config.yaml
dataset: "capsule endoscopy frames (Kvasir-Capsule)"
crop_scale_min: 0.7
rotation_deg: 10
activation: "relu"
depths: [5, 5, 5]
widths: [80, 112, 176]
init: "trunc_normal_002"
beta1: 0.9
eps: 1e-08
epochs: 93.9
lr_schedule: "cosine"
Rows from block 5, named by matrix and row number. Each number is 200 + 30 x the weight over its row's rms, rounded and kept within 0 to 999. All counts start at 0. After the name is the row's rms in percent of the matrix's.
# c3: 3x3 conv, stride 2 (model.blocks.5.c3.weight, 112x80x3x3), inputs 7-13, a 3x3 kernel for each
c3.0,093,175,188,191,183,216,212,203,228,235,194,197,222,204,218,227,210,224,245,225,221,222,205,183,190,164,160,174,218,203,150,224,204,167,207,179,159,195,184,165,231,201,176,232,215,181,190,206,210,211,219,227,203,235,227,230,236,235,190,193,197,144,165,165
c3.1,097,229,223,217,220,240,223,215,228,223,158,168,175,173,171,167,145,152,156,174,191,189,185,198,198,165,173,177,237,228,215,242,215,189,217,207,204,221,224,185,206,182,169,246,204,198,211,202,202,211,192,185,192,196,169,211,203,207,224,215,214,228,237,233
c3.2,090,198,175,163,211,185,180,203,190,215,196,191,192,177,183,178,187,186,210,148,144,167,181,167,185,162,159,178,172,145,157,168,181,158,111,86,119,184,206,201,188,194,206,215,204,208,215,198,191,192,185,151,203,200,188,181,195,214,195,188,206,192,173,181
c3.3,103,206,220,209,204,210,189,203,200,189,208,205,213,194,193,198,203,199,199,200,187,181,229,216,215,232,222,222,196,195,174,202,197,173,223,221,235,180,237,271,136,185,212,125,174,215,173,188,207,152,178,187,130,163,178,205,186,174,215,190,184,201,185,187
c3.4,103,202,208,219,223,220,227,214,210,232,208,194,222,211,198,197,215,204,210,201,203,193,191,193,189,198,196,195,195,195,201,180,191,170,174,178,179,195,213,156,185,206,210,189,218,225,168,179,205,223,223,238,237,270,259,238,236,216,201,202,169,198,195,176
c3.5,106,177,181,194,194,194,207,185,207,212,210,209,208,211,199,211,213,227,216,183,169,168,185,182,168,187,181,167,202,198,186,203,201,220,221,202,209,230,211,208,221,224,220,201,207,197,156,151,163,152,175,149,133,150,158,183,185,211,194,196,198,180,168,137
c3.6,096,181,177,206,186,200,202,214,201,232,210,194,157,199,195,183,190,186,192,183,181,184,142,133,154,158,139,156,248,271,277,251,229,251,245,258,252,213,207,201,189,186,161,208,192,165,231,248,236,256,231,257,239,242,239,148,147,166,169,168,151,148,172,180
c3.7,107,207,190,189,187,208,203,204,201,204,221,183,180,200,201,186,153,181,185,193,208,238,201,213,247,208,238,265,147,177,180,175,179,136,177,200,181,187,160,163,208,184,197,228,198,184,208,196,188,228,226,227,217,227,221,237,228,192,225,188,143,231,216,169
c3.8,100,174,171,169,190,192,173,205,198,193,216,184,201,192,182,185,143,137,145,157,158,168,157,161,161,157,161,166,199,164,175,214,206,176,199,169,206,226,202,206,153,186,179,111,107,134,207,203,200,217,191,180,201,186,161,191,184,167,203,197,181,200,201,194
c3.9,098,213,215,221,204,216,217,205,208,215,216,211,212,228,211,206,219,196,193,206,216,226,180,191,210,159,185,190,141,150,123,175,200,180,170,171,194,220,232,209,201,191,243,166,192,218,199,206,215,199,208,203,188,192,184,197,191,197,161,149,147,114,111,130
c3.10,104,201,166,158,166,162,145,163,170,189,211,202,212,194,189,203,170,166,173,225,212,211,214,197,193,224,223,205,192,203,207,192,185,176,179,166,161,229,231,232,239,222,237,219,219,220,182,187,183,182,185,205,191,172,193,214,185,179,187,130,146,160,169,145
c3.11,096,198,190,193,176,189,186,199,199,184,197,153,178,195,171,199,210,210,218,217,225,237,225,222,235,231,208,209,137,117,127,136,179,130,179,168,165,289,286,285,264,264,303,254,279,271,204,210,210,195,206,198,191,183,173,224,202,198,197,162,173,161,140,155
c3.12,100,245,231,245,214,182,196,173,151,155,186,150,199,168,153,201,173,181,216,231,228,245,183,184,202,164,163,169,206,220,223,220,192,240,197,205,194,192,197,209,179,185,201,165,178,177,198,196,187,224,201,212,183,218,186,220,234,236,206,193,203,202,168,171
c3.13,097,157,175,186,186,182,192,205,169,177,159,159,163,143,178,153,194,160,154,167,198,208,182,213,231,157,187,220,170,177,179,160,197,159,181,152,158,201,186,154,234,209,145,247,231,204,170,152,164,146,163,137,178,154,160,165,178,182,174,217,212,196,218,199
c3.14,099,188,195,200,215,221,235,234,263,265,206,187,182,170,175,182,197,196,214,146,150,168,190,197,203,202,213,223,213,172,187,224,175,182,211,171,155,193,224,248,204,213,249,183,194,216,239,235,262,229,231,239,215,219,237,187,173,156,208,193,207,215,210,211
c3.15,097,210,213,228,200,195,214,183,178,194,224,206,208,229,206,222,218,214,219,230,209,215,217,228,192,198,185,192,194,234,225,209,207,224,218,225,223,203,227,233,223,223,234,228,221,222,207,235,240,224,224,240,212,220,229,162,161,164,172,186,180,180,198,190
c3.16,097,159,158,159,155,165,145,185,183,158,166,165,147,161,200,155,164,178,132,232,227,225,214,220,217,224,234,239,200,182,187,178,164,174,164,148,140,220,198,198,230,194,194,216,200,207,210,187,201,194,204,192,212,194,178,192,194,194,169,192,169,162,177,154
c3.17,102,208,232,232,187,215,212,190,168,188,202,214,204,218,214,209,229,244,214,191,190,175,169,165,149,147,142,134,174,202,201,210,226,208,218,180,184,227,203,166,238,185,171,228,192,158,182,195,174,230,199,186,197,206,191,170,158,152,181,169,157,172,176,160
c3.18,099,222,191,195,226,203,201,236,215,214,194,179,189,151,155,193,137,153,182,175,196,197,183,200,191,180,191,203,209,189,202,195,199,212,165,174,183,186,233,220,217,217,235,205,211,201,239,253,257,255,240,260,242,260,255,219,209,202,195,182,204,216,214,221
c3.19,105,187,202,215,194,197,215,170,189,190,90,128,130,106,153,140,102,124,116,228,247,246,204,212,246,175,194,224,202,204,201,190,189,203,167,170,185,194,183,208,221,199,235,235,204,245,197,219,226,239,244,249,220,230,220,229,240,225,210,211,198,201,221,214
c3.20,107,223,217,199,213,215,185,212,228,216,206,181,182,203,197,201,202,210,214,205,211,196,199,199,189,223,229,228,195,200,210,201,203,219,213,209,212,161,145,100,142,146,142,156,162,172,187,184,171,204,178,161,201,185,167,203,184,188,195,173,173,213,214,215
c3.21,096,189,201,213,203,211,212,206,212,229,184,199,207,230,224,240,209,211,228,178,181,190,189,182,186,201,203,192,218,232,235,216,236,252,221,206,220,241,207,198,228,196,194,211,209,199,165,153,150,173,179,166,159,166,189,195,194,190,174,177,165,141,145,140
c3.22,096,207,222,219,185,192,190,176,175,182,190,206,184,196,207,199,192,205,199,161,166,179,175,162,171,134,127,122,184,181,186,117,179,144,144,136,119,181,186,195,138,205,182,167,199,197,195,205,199,215,205,215,197,213,226,205,201,204,209,201,200,203,210,204
c3.23,100,183,179,183,178,152,166,205,181,182,153,147,144,125,122,166,188,189,203,169,211,189,149,204,174,201,207,204,183,190,199,186,186,221,179,166,188,211,207,171,251,221,199,249,244,220,241,215,226,210,221,214,264,228,231,176,182,199,197,180,191,220,213,187
c3.24,097,198,206,216,186,200,207,195,176,200,154,174,181,150,193,180,170,187,163,226,238,238,212,237,245,185,203,222,203,205,185,169,171,171,161,138,158,199,173,139,182,179,163,222,241,258,191,200,226,218,212,229,243,249,258,249,246,257,212,202,236,211,204,214
c3.25,099,190,205,212,195,203,213,211,223,224,184,166,185,181,183,195,192,175,190,206,205,202,230,221,212,240,245,249,242,228,210,211,213,176,164,116,173,208,198,199,227,211,217,230,233,224,178,183,202,177,209,205,189,200,225,181,189,211,159,172,179,134,147,147
c3.26,101,191,195,192,192,206,202,217,234,229,244,278,274,266,282,290,246,254,256,159,154,154,162,154,165,161,164,164,149,166,148,169,182,161,199,193,157,155,169,168,148,168,180,145,161,169,199,201,199,197,201,192,205,197,196,197,190,182,198,187,183,193,194,179
c3.27,099,162,202,183,183,212,198,153,189,175,172,189,180,186,201,185,183,199,160,218,209,224,212,202,215,176,178,201,180,184,198,177,196,166,129,150,158,194,200,201,184,193,209,190,200,217,183,185,182,190,196,190,175,185,169,205,216,219,201,208,214,206,209,227
c3.28,097,176,174,158,190,195,180,187,218,199,177,166,171,152,155,131,162,153,139,189,191,202,179,180,186,162,168,155,188,200,221,193,218,198,216,234,233,173,125,129,175,187,159,188,166,155,153,165,174,158,184,163,184,192,209,186,200,193,165,179,188,133,146,133
c3.29,100,170,161,150,153,169,165,190,179,170,219,175,181,199,198,185,191,162,177,190,178,196,192,196,203,211,225,239,170,180,187,162,176,124,183,145,128,219,205,196,208,196,181,223,210,193,222,232,234,192,208,195,208,181,196,188,162,192,204,161,175,197,171,180
c3.30,095,177,204,180,152,172,165,133,139,162,209,222,194,182,222,191,202,210,241,211,218,235,201,170,210,169,141,166,164,203,205,216,245,223,222,261,228,217,207,206,245,208,218,259,245,261,191,193,192,185,209,189,156,164,180,179,181,179,184,189,203,185,199,192
c3.31,098,211,213,203,197,210,212,179,179,184,181,181,177,192,217,204,200,226,217,166,173,172,174,194,183,172,163,172,191,155,191,184,183,198,178,179,171,232,213,244,241,226,263,234,260,273,248,240,252,226,238,250,213,236,236,193,183,159,185,179,158,165,161,162
c3.32,097,189,182,176,194,194,172,182,176,173,198,209,223,211,219,233,197,203,202,183,196,204,189,192,211,187,186,211,212,215,236,217,204,214,166,184,191,248,232,242,217,176,209,215,188,190,191,217,221,174,204,205,166,197,203,133,154,149,138,164,146,157,160,154
c3.33,098,211,206,197,190,193,192,177,181,185,185,179,178,140,185,154,155,136,144,182,185,183,183,190,180,182,184,174,183,164,195,149,179,129,142,119,109,203,202,202,199,180,180,201,203,187,234,213,211,194,198,167,187,174,169,197,199,194,207,207,203,216,214,224
c3.34,099,229,218,209,215,216,211,196,174,183,208,215,225,201,204,222,192,196,197,241,239,231,226,215,230,201,207,212,146,122,136,163,184,160,172,163,165,208,211,221,230,208,244,231,218,221,197,211,221,212,205,227,224,211,215,181,157,183,160,153,158,182,193,178
c3.35,113,164,181,183,180,197,213,191,199,217,223,223,233,221,217,223,172,182,181,228,232,227,242,243,219,226,218,210,219,203,196,217,214,224,219,220,226,272,250,234,253,225,206,230,186,170,216,188,202,191,196,205,175,180,191,191,192,179,174,176,153,166,167,163
c3.36,101,204,198,198,188,169,184,210,190,197,189,179,209,208,150,156,219,161,153,153,160,152,178,197,190,209,238,236,199,178,170,174,157,165,174,157,166,162,166,167,177,157,186,190,178,192,193,194,204,206,196,219,250,234,234,173,171,175,166,158,155,192,178,170
c3.37,103,218,230,232,208,207,226,209,208,218,188,205,161,192,181,170,172,173,153,199,191,209,200,196,221,177,141,178,211,228,230,227,222,259,250,254,250,228,232,257,216,172,235,199,187,239,196,211,211,208,198,196,179,180,169,211,218,215,210,203,198,199,209,208
c3.38,104,202,208,225,202,215,233,218,222,229,126,158,140,142,166,145,157,151,141,240,201,206,262,238,225,260,226,217,174,184,197,186,211,237,220,230,251,207,187,194,229,202,229,234,224,242,204,216,207,188,207,213,159,185,196,201,194,204,200,197,191,213,217,221
c3.39,100,213,239,259,216,222,250,217,233,241,208,202,199,199,187,186,188,188,179,195,211,184,186,183,170,151,162,162,183,181,181,194,210,195,214,198,200,251,260,286,248,233,255,249,234,243,235,255,264,230,254,282,223,289,269,213,217,218,208,214,210,201,212,218
c3.40,095,183,183,184,184,188,176,179,161,149,188,176,138,161,151,128,134,117,138,224,234,236,189,208,223,174,183,195,167,179,172,187,209,192,197,206,211,259,172,122,203,161,154,189,170,173,212,194,191,186,183,163,188,182,183,194,198,212,191,172,184,162,137,151
c3.41,102,211,213,213,174,164,169,181,172,169,217,211,205,201,185,143,180,149,140,198,197,210,212,209,204,234,221,204,233,219,207,209,181,171,194,204,209,216,215,231,202,178,191,208,175,186,198,200,203,183,181,175,183,176,185,200,210,210,186,203,220,191,213,224
c3.42,096,190,197,210,195,184,209,194,204,211,195,182,220,181,211,237,203,222,244,206,211,201,228,233,207,260,258,251,184,152,171,196,169,147,165,130,145,247,240,258,255,218,244,253,230,217,176,180,187,169,181,179,189,159,181,156,161,183,160,200,179,142,179,186
c3.43,100,188,199,222,208,213,238,220,229,240,207,224,215,197,202,193,171,151,172,216,204,225,231,220,243,221,225,238,203,183,210,175,192,200,179,180,176,167,163,155,181,193,186,177,200,185,203,201,206,188,190,184,185,167,171,245,224,232,239,236,250,255,263,274
c3.44,099,148,176,193,127,162,169,149,154,169,178,185,194,196,189,199,153,150,172,161,175,189,146,161,176,146,136,172,187,176,189,176,185,182,167,183,190,179,188,179,172,189,171,167,190,167,196,180,188,195,183,213,193,191,203,208,213,202,179,204,217,172,191,204
c3.45,092,189,183,172,207,188,187,232,216,217,209,169,180,216,209,202,224,184,198,149,155,143,194,190,186,224,207,226,205,230,224,215,225,222,190,159,155,233,239,262,203,225,202,182,189,190,182,190,194,186,211,184,189,134,157,163,162,164,160,158,145,135,128,139
c3.46,100,235,239,233,228,230,230,222,234,232,193,178,175,167,158,145,175,164,176,199,200,175,200,176,164,185,156,164,197,222,212,172,197,181,151,158,154,172,191,180,182,182,194,192,228,205,237,233,242,231,229,238,239,241,247,218,228,212,201,196,191,207,188,193
c3.47,095,168,175,178,177,160,163,195,160,160,213,173,174,229,221,207,222,233,250,189,191,195,162,171,196,172,195,194,215,210,202,221,189,208,223,221,217,230,194,218,219,173,192,230,213,221,182,188,174,193,183,168,190,165,139,150,171,140,183,209,182,186,170,171
c3.48,101,227,238,271,216,220,260,196,206,239,196,199,198,200,193,192,163,164,177,156,167,189,172,181,192,174,185,184,213,182,201,212,219,242,214,210,221,225,204,215,222,201,219,210,195,199,198,207,222,203,203,209,194,173,190,185,185,205,183,184,202,186,187,190
c3.49,097,183,181,185,198,199,192,206,203,210,223,232,221,220,227,213,237,246,243,294,280,285,273,265,273,255,260,259,179,196,184,201,208,197,177,177,174,168,204,183,183,202,208,146,219,251,187,184,181,189,207,183,191,200,193,221,226,204,227,221,198,222,222,221
c3.50,107,196,195,197,205,210,226,188,194,199,202,160,159,149,115,135,127,74,91,199,210,208,213,227,229,175,196,206,187,162,182,169,160,175,168,148,173,262,245,240,196,197,196,191,194,206,192,189,204,192,206,221,166,195,203,184,192,184,181,181,160,194,185,183
c3.51,101,171,168,183,171,152,172,177,179,185,174,154,179,174,178,195,177,173,182,171,182,197,176,201,196,156,181,178,199,188,195,231,199,203,204,191,166,220,224,244,231,239,246,245,236,233,186,203,186,206,183,183,195,196,180,140,147,155,148,180,168,135,144,162
c3.52,100,222,220,221,227,220,222,226,228,226,194,186,171,175,180,140,145,140,142,176,179,162,205,198,191,196,205,204,201,177,185,178,179,187,146,169,175,181,193,179,158,198,218,176,224,221,192,215,206,209,221,215,213,225,215,229,226,230,214,209,206,212,212,214
c3.53,101,202,223,241,205,195,215,204,199,207,187,180,196,191,163,189,140,150,185,155,163,146,124,139,136,139,142,140,203,200,220,203,176,195,177,192,182,263,230,248,297,233,276,267,257,258,235,228,220,229,194,198,196,192,185,180,172,200,168,170,179,188,190,192
c3.54,096,193,212,220,197,211,235,167,188,209,160,176,147,147,167,144,109,108,124,199,208,223,210,213,226,202,198,214,176,170,162,201,212,209,188,195,168,228,213,220,200,196,180,188,204,174,253,253,239,224,223,210,197,198,208,201,199,210,214,217,247,230,237,250
c3.55,094,209,215,210,208,209,214,215,210,209,183,164,142,204,202,190,228,221,226,198,212,209,170,176,205,157,157,179,177,205,211,216,237,240,199,201,211,230,230,212,213,208,192,171,178,176,238,221,213,229,221,202,211,214,194,112,98,102,142,121,112,172,155,139
c3.56,096,178,179,204,211,214,229,250,254,246,195,180,193,199,194,207,220,229,235,213,205,213,231,218,219,219,208,210,212,244,231,194,204,203,190,201,203,220,198,200,214,224,240,194,194,216,178,171,160,196,190,198,224,218,218,191,198,190,209,217,231,237,236,260
c3.57,095,210,198,188,217,199,200,227,211,190,210,209,190,250,240,224,261,282,253,210,220,236,194,213,213,198,213,200,159,152,182,176,224,169,158,147,180,219,202,204,261,239,246,270,271,252,237,198,184,219,197,193,208,205,187,201,184,239,191,189,210,201,227,219
c3.58,097,218,215,196,224,236,224,244,247,248,229,202,209,233,214,212,239,223,225,200,183,197,193,188,191,192,201,207,199,204,170,170,171,125,185,163,152,216,238,241,238,216,248,224,237,248,222,235,218,228,247,231,224,231,241,195,185,191,173,173,173,163,162,155
c3.59,107,199,188,181,202,197,194,175,182,200,186,202,190,198,202,186,173,196,180,166,154,176,182,186,197,192,193,200,242,236,224,225,216,220,240,223,234,242,218,220,234,222,220,233,232,225,184,187,171,174,188,188,157,171,184,176,164,153,142,155,156,126,154,155
c3.60,103,180,196,198,191,200,210,200,215,222,128,117,118,95,99,109,89,115,121,251,245,246,248,251,249,218,222,223,196,194,199,199,198,211,171,183,176,204,197,197,237,207,206,245,231,230,159,161,180,159,167,190,173,191,207,185,183,191,183,178,184,188,182,186
c3.61,104,229,215,215,227,197,204,224,209,181,217,201,208,228,220,213,218,195,211,191,201,208,220,237,221,241,246,244,215,210,218,181,201,215,178,175,203,219,210,219,176,190,194,146,172,164,238,215,230,222,199,201,212,185,198,119,140,140,150,181,149,211,219,211
c3.62,099,192,184,190,215,193,223,195,200,212,171,204,191,169,183,184,155,147,163,186,182,197,178,176,189,192,204,209,215,191,198,192,181,185,167,150,163,242,215,203,242,204,233,239,217,215,178,153,161,165,173,176,171,179,209,163,144,145,145,125,114,150,129,140
c3.63,106,217,224,242,230,217,239,233,236,244,207,202,204,191,183,189,207,187,201,200,215,207,200,216,208,204,222,213,179,169,186,168,181,167,172,157,171,244,216,211,230,206,193,237,222,236,207,205,192,219,213,213,211,233,227,224,220,208,226,219,220,223,224,222
c3.64,112,184,195,192,187,184,199,200,202,216,209,226,234,181,185,203,164,179,184,151,155,173,176,184,186,163,156,166,210,228,228,206,210,225,215,220,215,195,187,215,200,190,231,203,203,224,211,226,222,215,214,234,200,222,232,182,183,161,160,175,151,174,175,167
c3.65,099,212,220,225,189,191,197,184,185,201,198,210,212,215,210,223,240,261,248,168,141,116,158,131,107,166,144,134,225,220,226,194,178,166,201,163,161,168,185,179,199,200,200,197,186,178,215,226,208,234,222,236,225,247,248,208,217,225,176,179,186,192,179,186
c3.66,092,213,214,239,240,239,256,247,260,264,232,215,216,202,201,194,195,206,208,197,195,201,201,200,208,185,187,191,192,212,210,191,201,193,168,197,190,174,186,217,155,215,217,182,225,215,202,210,201,246,266,252,244,267,255,209,220,211,219,216,227,211,214,228
c3.67,097,190,209,215,171,202,193,161,184,185,181,195,203,160,191,175,151,186,148,206,200,217,208,211,215,206,202,201,209,228,230,213,223,235,206,236,224,201,174,167,162,155,134,163,115,168,221,200,198,179,190,164,184,184,177,185,205,215,188,211,212,160,179,186
c3.68,102,230,233,235,237,235,222,229,220,226,226,228,244,236,228,237,250,243,224,184,191,192,151,161,166,135,134,148,126,130,142,178,193,185,229,215,219,168,221,183,166,214,191,172,183,182,225,225,214,226,226,203,200,193,186,219,223,227,214,216,221,217,219,202
c3.69,096,180,170,172,182,190,169,190,186,157,209,205,197,202,211,205,189,196,202,183,188,188,181,199,218,194,196,214,234,232,231,196,198,202,198,191,188,199,199,171,180,148,159,164,140,127,212,195,204,206,210,162,187,185,185,206,211,213,180,195,190,147,144,146
c3.70,104,156,181,206,174,199,200,194,207,193,226,237,221,221,212,212,230,233,224,191,195,194,190,198,206,173,184,186,175,202,191,141,209,182,170,194,200,145,178,196,164,221,251,148,201,220,138,163,196,198,211,224,211,229,230,227,237,223,192,190,193,164,172,158
c3.71,100,148,144,151,162,199,166,151,188,167,222,211,211,192,181,184,179,161,154,197,190,193,194,200,206,188,210,216,233,206,196,236,241,192,223,212,188,166,180,168,176,202,212,170,167,177,183,189,187,187,202,194,186,187,212,175,152,154,172,161,165,174,179,166
c3.72,097,201,203,190,173,174,166,172,173,165,191,182,193,205,208,201,202,201,197,198,210,222,217,216,226,189,211,200,177,198,180,180,210,194,188,215,191,202,182,189,194,179,154,144,152,131,175,179,166,191,186,164,140,160,150,201,210,213,172,175,188,160,151,174
c3.73,114,215,206,220,194,195,219,198,193,202,209,215,225,191,189,201,194,184,177,179,186,176,210,212,206,214,219,212,218,210,262,128,191,172,177,160,154,206,205,211,197,172,169,203,187,195,195,170,171,167,183,166,180,187,182,193,193,171,172,177,168,173,168,158
c3.74,097,149,162,158,172,194,174,175,184,176,222,218,192,211,216,195,205,220,201,221,213,238,210,213,230,199,198,214,171,198,178,171,226,191,169,182,147,191,194,209,199,213,220,196,208,220,222,227,221,225,238,223,197,203,198,197,187,184,179,169,163,171,159,160
c3.75,103,203,223,223,196,210,211,216,234,223,201,199,205,187,182,182,165,162,152,191,205,198,199,201,196,205,211,200,159,163,155,118,164,149,144,171,187,180,215,212,194,198,221,150,176,204,207,206,215,221,233,221,206,218,222,214,215,195,205,206,197,198,193,187
c3.76,096,142,154,157,164,175,184,180,187,182,204,201,198,157,176,171,108,125,135,193,188,189,192,178,187,180,169,181,206,253,221,209,203,210,179,207,213,202,206,226,190,191,164,171,167,192,241,225,241,230,230,244,201,202,215,156,173,154,180,201,182,192,227,211
c3.77,098,228,219,247,215,216,224,222,216,204,177,175,182,198,216,204,206,208,188,177,132,149,192,139,170,203,183,207,231,248,253,243,228,266,236,234,217,225,202,196,245,212,201,260,237,221,250,244,239,243,235,239,244,246,239,220,207,223,208,205,209,223,219,216
c3.78,106,212,246,237,198,216,225,194,207,215,231,226,210,236,220,212,234,239,234,201,215,212,183,196,195,160,153,160,217,215,219,212,190,208,216,193,200,256,240,264,238,205,234,243,208,239,195,213,214,175,194,222,173,200,219,189,213,201,174,189,174,166,183,176
c3.79,099,168,155,162,162,169,178,169,182,197,190,182,216,239,213,232,240,217,243,220,201,205,192,176,183,178,178,176,176,185,207,206,194,236,232,214,208,188,212,215,165,195,180,167,176,185,158,170,162,176,173,166,160,137,160,227,230,224,209,214,193,217,202,201
c3.80,097,215,206,189,206,211,214,201,206,224,215,184,161,186,177,168,162,154,165,216,222,212,191,174,175,168,153,162,192,186,168,129,201,164,118,138,129,249,253,256,240,206,252,223,235,230,228,228,222,209,213,222,190,207,213,184,196,173,178,180,168,171,176,172
c3.81,098,207,212,206,186,174,198,172,151,149,139,134,207,156,141,209,196,174,228,150,150,161,169,170,165,167,173,165,183,209,206,187,188,186,210,183,181,144,159,159,119,179,163,146,184,177,187,187,201,183,189,221,158,183,177,150,140,163,189,185,174,207,195,194
c3.82,109,173,176,202,165,199,208,159,187,181,139,140,165,141,158,160,148,155,185,209,201,192,155,162,206,170,174,215,209,230,224,211,213,200,222,228,178,203,182,190,209,206,227,225,211,218,178,184,191,171,180,197,186,210,238,184,185,190,160,178,193,141,169,195
c3.83,096,173,193,203,195,209,189,196,217,200,171,141,140,142,150,151,170,168,193,156,176,186,131,162,169,124,158,160,217,206,197,174,191,168,151,154,148,200,172,155,234,192,210,193,198,198,161,161,181,196,202,198,226,235,227,156,171,173,165,174,156,161,182,162
c3.84,100,183,184,175,198,197,201,211,191,194,125,110,138,144,154,132,162,148,157,175,180,178,162,161,173,168,164,166,212,186,197,244,229,238,221,216,220,192,197,193,198,206,205,198,188,195,206,199,217,186,224,211,185,201,221,217,215,199,205,202,199,175,182,177
c3.85,101,209,209,223,217,227,230,234,257,260,227,232,264,217,212,245,218,224,239,187,183,184,190,193,208,179,173,179,203,170,179,161,191,162,152,177,192,166,172,175,148,214,194,131,170,198,189,192,195,197,208,211,194,209,220,174,170,169,197,203,199,199,205,207
c3.86,100,197,193,192,214,207,210,231,230,248,184,184,204,192,194,192,229,221,232,223,214,200,213,209,202,235,226,230,203,185,193,158,188,196,184,188,183,240,245,238,242,224,248,234,245,254,216,208,217,199,201,212,184,180,194,199,188,196,189,192,208,217,224,221
c3.87,096,245,231,196,199,195,177,175,167,165,187,181,177,212,199,185,230,221,211,229,238,247,244,240,255,235,239,221,213,189,199,201,209,190,152,160,142,244,241,233,210,205,227,202,236,227,237,226,207,203,205,189,207,203,207,201,201,208,169,182,185,165,169,168
c3.88,098,188,231,216,222,245,238,205,218,213,106,110,183,166,189,195,254,244,259,154,159,160,175,144,156,161,130,153,189,164,149,183,201,166,222,216,206,179,177,159,199,182,168,210,176,167,176,198,169,178,207,175,180,150,153,211,206,184,214,208,175,212,215,162
c3.89,106,218,203,210,197,192,186,189,182,200,228,222,217,214,220,222,221,228,233,164,182,178,177,186,178,165,174,162,215,204,219,193,205,201,205,203,189,208,225,227,222,223,241,227,226,238,203,207,212,192,205,205,193,207,210,198,191,182,210,185,181,193,186,186
c3.90,101,179,197,219,178,179,181,194,178,202,160,171,173,209,217,217,208,204,186,173,155,166,181,151,168,168,145,168,229,252,247,231,216,254,251,258,241,204,177,179,207,193,185,202,197,206,132,137,123,158,166,110,143,147,127,197,181,181,198,157,145,183,185,159
c3.91,099,191,213,204,203,231,218,244,261,240,202,214,190,228,206,214,239,223,210,154,134,153,164,152,156,177,178,192,180,208,184,180,216,188,204,200,192,207,202,247,195,209,227,175,160,185,220,220,233,242,231,231,244,228,222,232,194,174,231,191,170,230,199,175
c3.92,093,197,185,184,218,220,206,224,244,225,204,203,199,207,211,202,239,240,224,224,208,247,230,206,240,222,179,213,167,152,165,208,221,221,197,215,229,214,200,168,211,201,198,197,183,176,187,175,166,192,205,182,194,219,191,252,251,241,214,208,198,152,155,155
c3.93,107,165,170,165,182,208,187,182,185,186,161,166,160,174,184,149,178,159,151,191,204,198,172,177,178,176,182,177,223,223,213,207,209,193,197,180,166,168,180,165,184,175,187,180,175,171,205,219,240,218,211,231,197,196,210,149,124,123,169,166,119,190,207,167
c3.94,100,241,242,225,218,227,229,222,219,217,203,225,209,224,215,212,202,206,181,180,171,176,162,152,172,147,146,155,185,165,196,160,188,163,190,155,162,276,284,297,267,256,268,265,260,249,241,244,239,231,245,244,221,249,252,189,174,164,168,171,151,168,171,152
c3.95,111,217,216,206,211,213,206,204,203,204,190,197,190,202,213,205,225,228,218,230,219,244,218,217,232,216,229,240,200,174,198,181,184,175,219,216,214,172,187,176,178,247,246,187,219,217,228,217,197,227,220,204,202,193,190,190,183,187,191,187,169,177,178,181
c3.96,095,190,176,182,182,175,182,150,155,173,161,119,135,115,123,126,133,112,111,223,208,203,204,198,191,165,149,143,191,185,211,207,201,215,228,204,221,257,227,222,256,213,219,239,249,225,216,220,199,219,212,199,202,208,201,194,174,190,225,181,198,227,235,224
c3.97,100,188,186,170,205,207,197,221,224,206,195,208,206,187,209,207,211,183,193,187,185,176,199,201,197,201,207,208,223,228,211,223,214,203,246,209,201,225,258,255,240,229,237,240,222,202,203,205,212,208,202,211,235,233,236,207,197,175,186,193,201,176,203,204
c3.98,098,207,196,199,204,187,210,184,171,181,146,142,171,169,160,137,176,162,177,206,207,224,210,214,229,199,193,204,200,234,218,190,219,225,207,228,228,248,211,192,226,204,207,210,195,191,179,170,189,188,150,180,202,180,208,203,208,211,203,210,206,204,197,181
c3.99,097,235,231,244,241,227,227,201,202,190,168,184,172,174,180,170,158,162,162,184,187,187,211,228,215,214,202,199,231,237,243,243,204,218,211,195,202,227,213,208,231,172,209,221,178,206,221,216,219,199,209,201,192,199,215,141,161,168,183,188,196,207,201,189
c3.100,095,220,209,214,226,210,210,232,212,204,232,234,230,228,208,214,218,199,194,200,195,192,184,186,185,179,197,193,199,157,159,167,171,132,160,184,186,251,245,234,186,175,170,170,176,209,191,194,186,227,217,206,244,252,243,201,218,196,191,207,186,182,181,165
c3.101,106,180,168,175,178,191,187,177,180,187,237,221,232,225,208,240,236,237,248,232,225,258,225,240,265,227,247,270,189,199,211,225,233,241,216,229,233,229,229,192,208,211,206,190,210,191,155,139,140,168,173,159,185,174,169,225,237,237,198,208,206,167,182,185
c3.102,093,179,178,191,192,212,216,197,197,214,214,227,246,211,208,239,205,209,223,241,238,268,259,250,276,233,225,243,206,219,220,229,222,250,186,230,220,213,225,200,224,231,234,232,211,197,175,171,192,197,196,223,206,228,224,174,174,197,193,196,215,177,179,195
c3.103,095,213,216,222,208,186,210,191,186,199,210,200,202,207,180,166,185,165,150,178,189,190,163,190,192,155,181,183,219,247,236,232,209,206,231,224,224,240,226,233,238,207,239,230,218,228,188,208,189,205,182,206,173,193,187,167,180,185,153,178,187,156,173,186
c3.104,110,193,198,217,194,183,225,182,177,202,209,219,214,226,221,225,231,217,220,199,191,209,209,219,225,222,238,244,209,203,205,196,194,177,180,161,167,224,249,261,228,213,213,204,168,179,206,202,204,202,204,201,169,167,203,225,209,220,226,215,232,227,215,250
c3.105,092,138,157,169,133,150,154,145,151,154,160,177,141,148,184,146,128,148,133,207,200,200,212,215,199,211,227,198,154,159,177,135,170,141,148,168,142,228,207,224,236,217,229,239,228,248,178,188,181,195,195,211,216,214,223,178,179,161,180,174,164,151,157,139
c3.106,097,218,232,233,230,217,218,238,233,225,234,235,244,221,219,233,200,210,202,212,216,221,189,192,200,180,180,185,213,201,209,222,202,212,206,219,214,157,168,169,167,157,170,161,161,178,230,222,211,245,201,239,217,235,217,201,187,205,212,217,215,257,252,257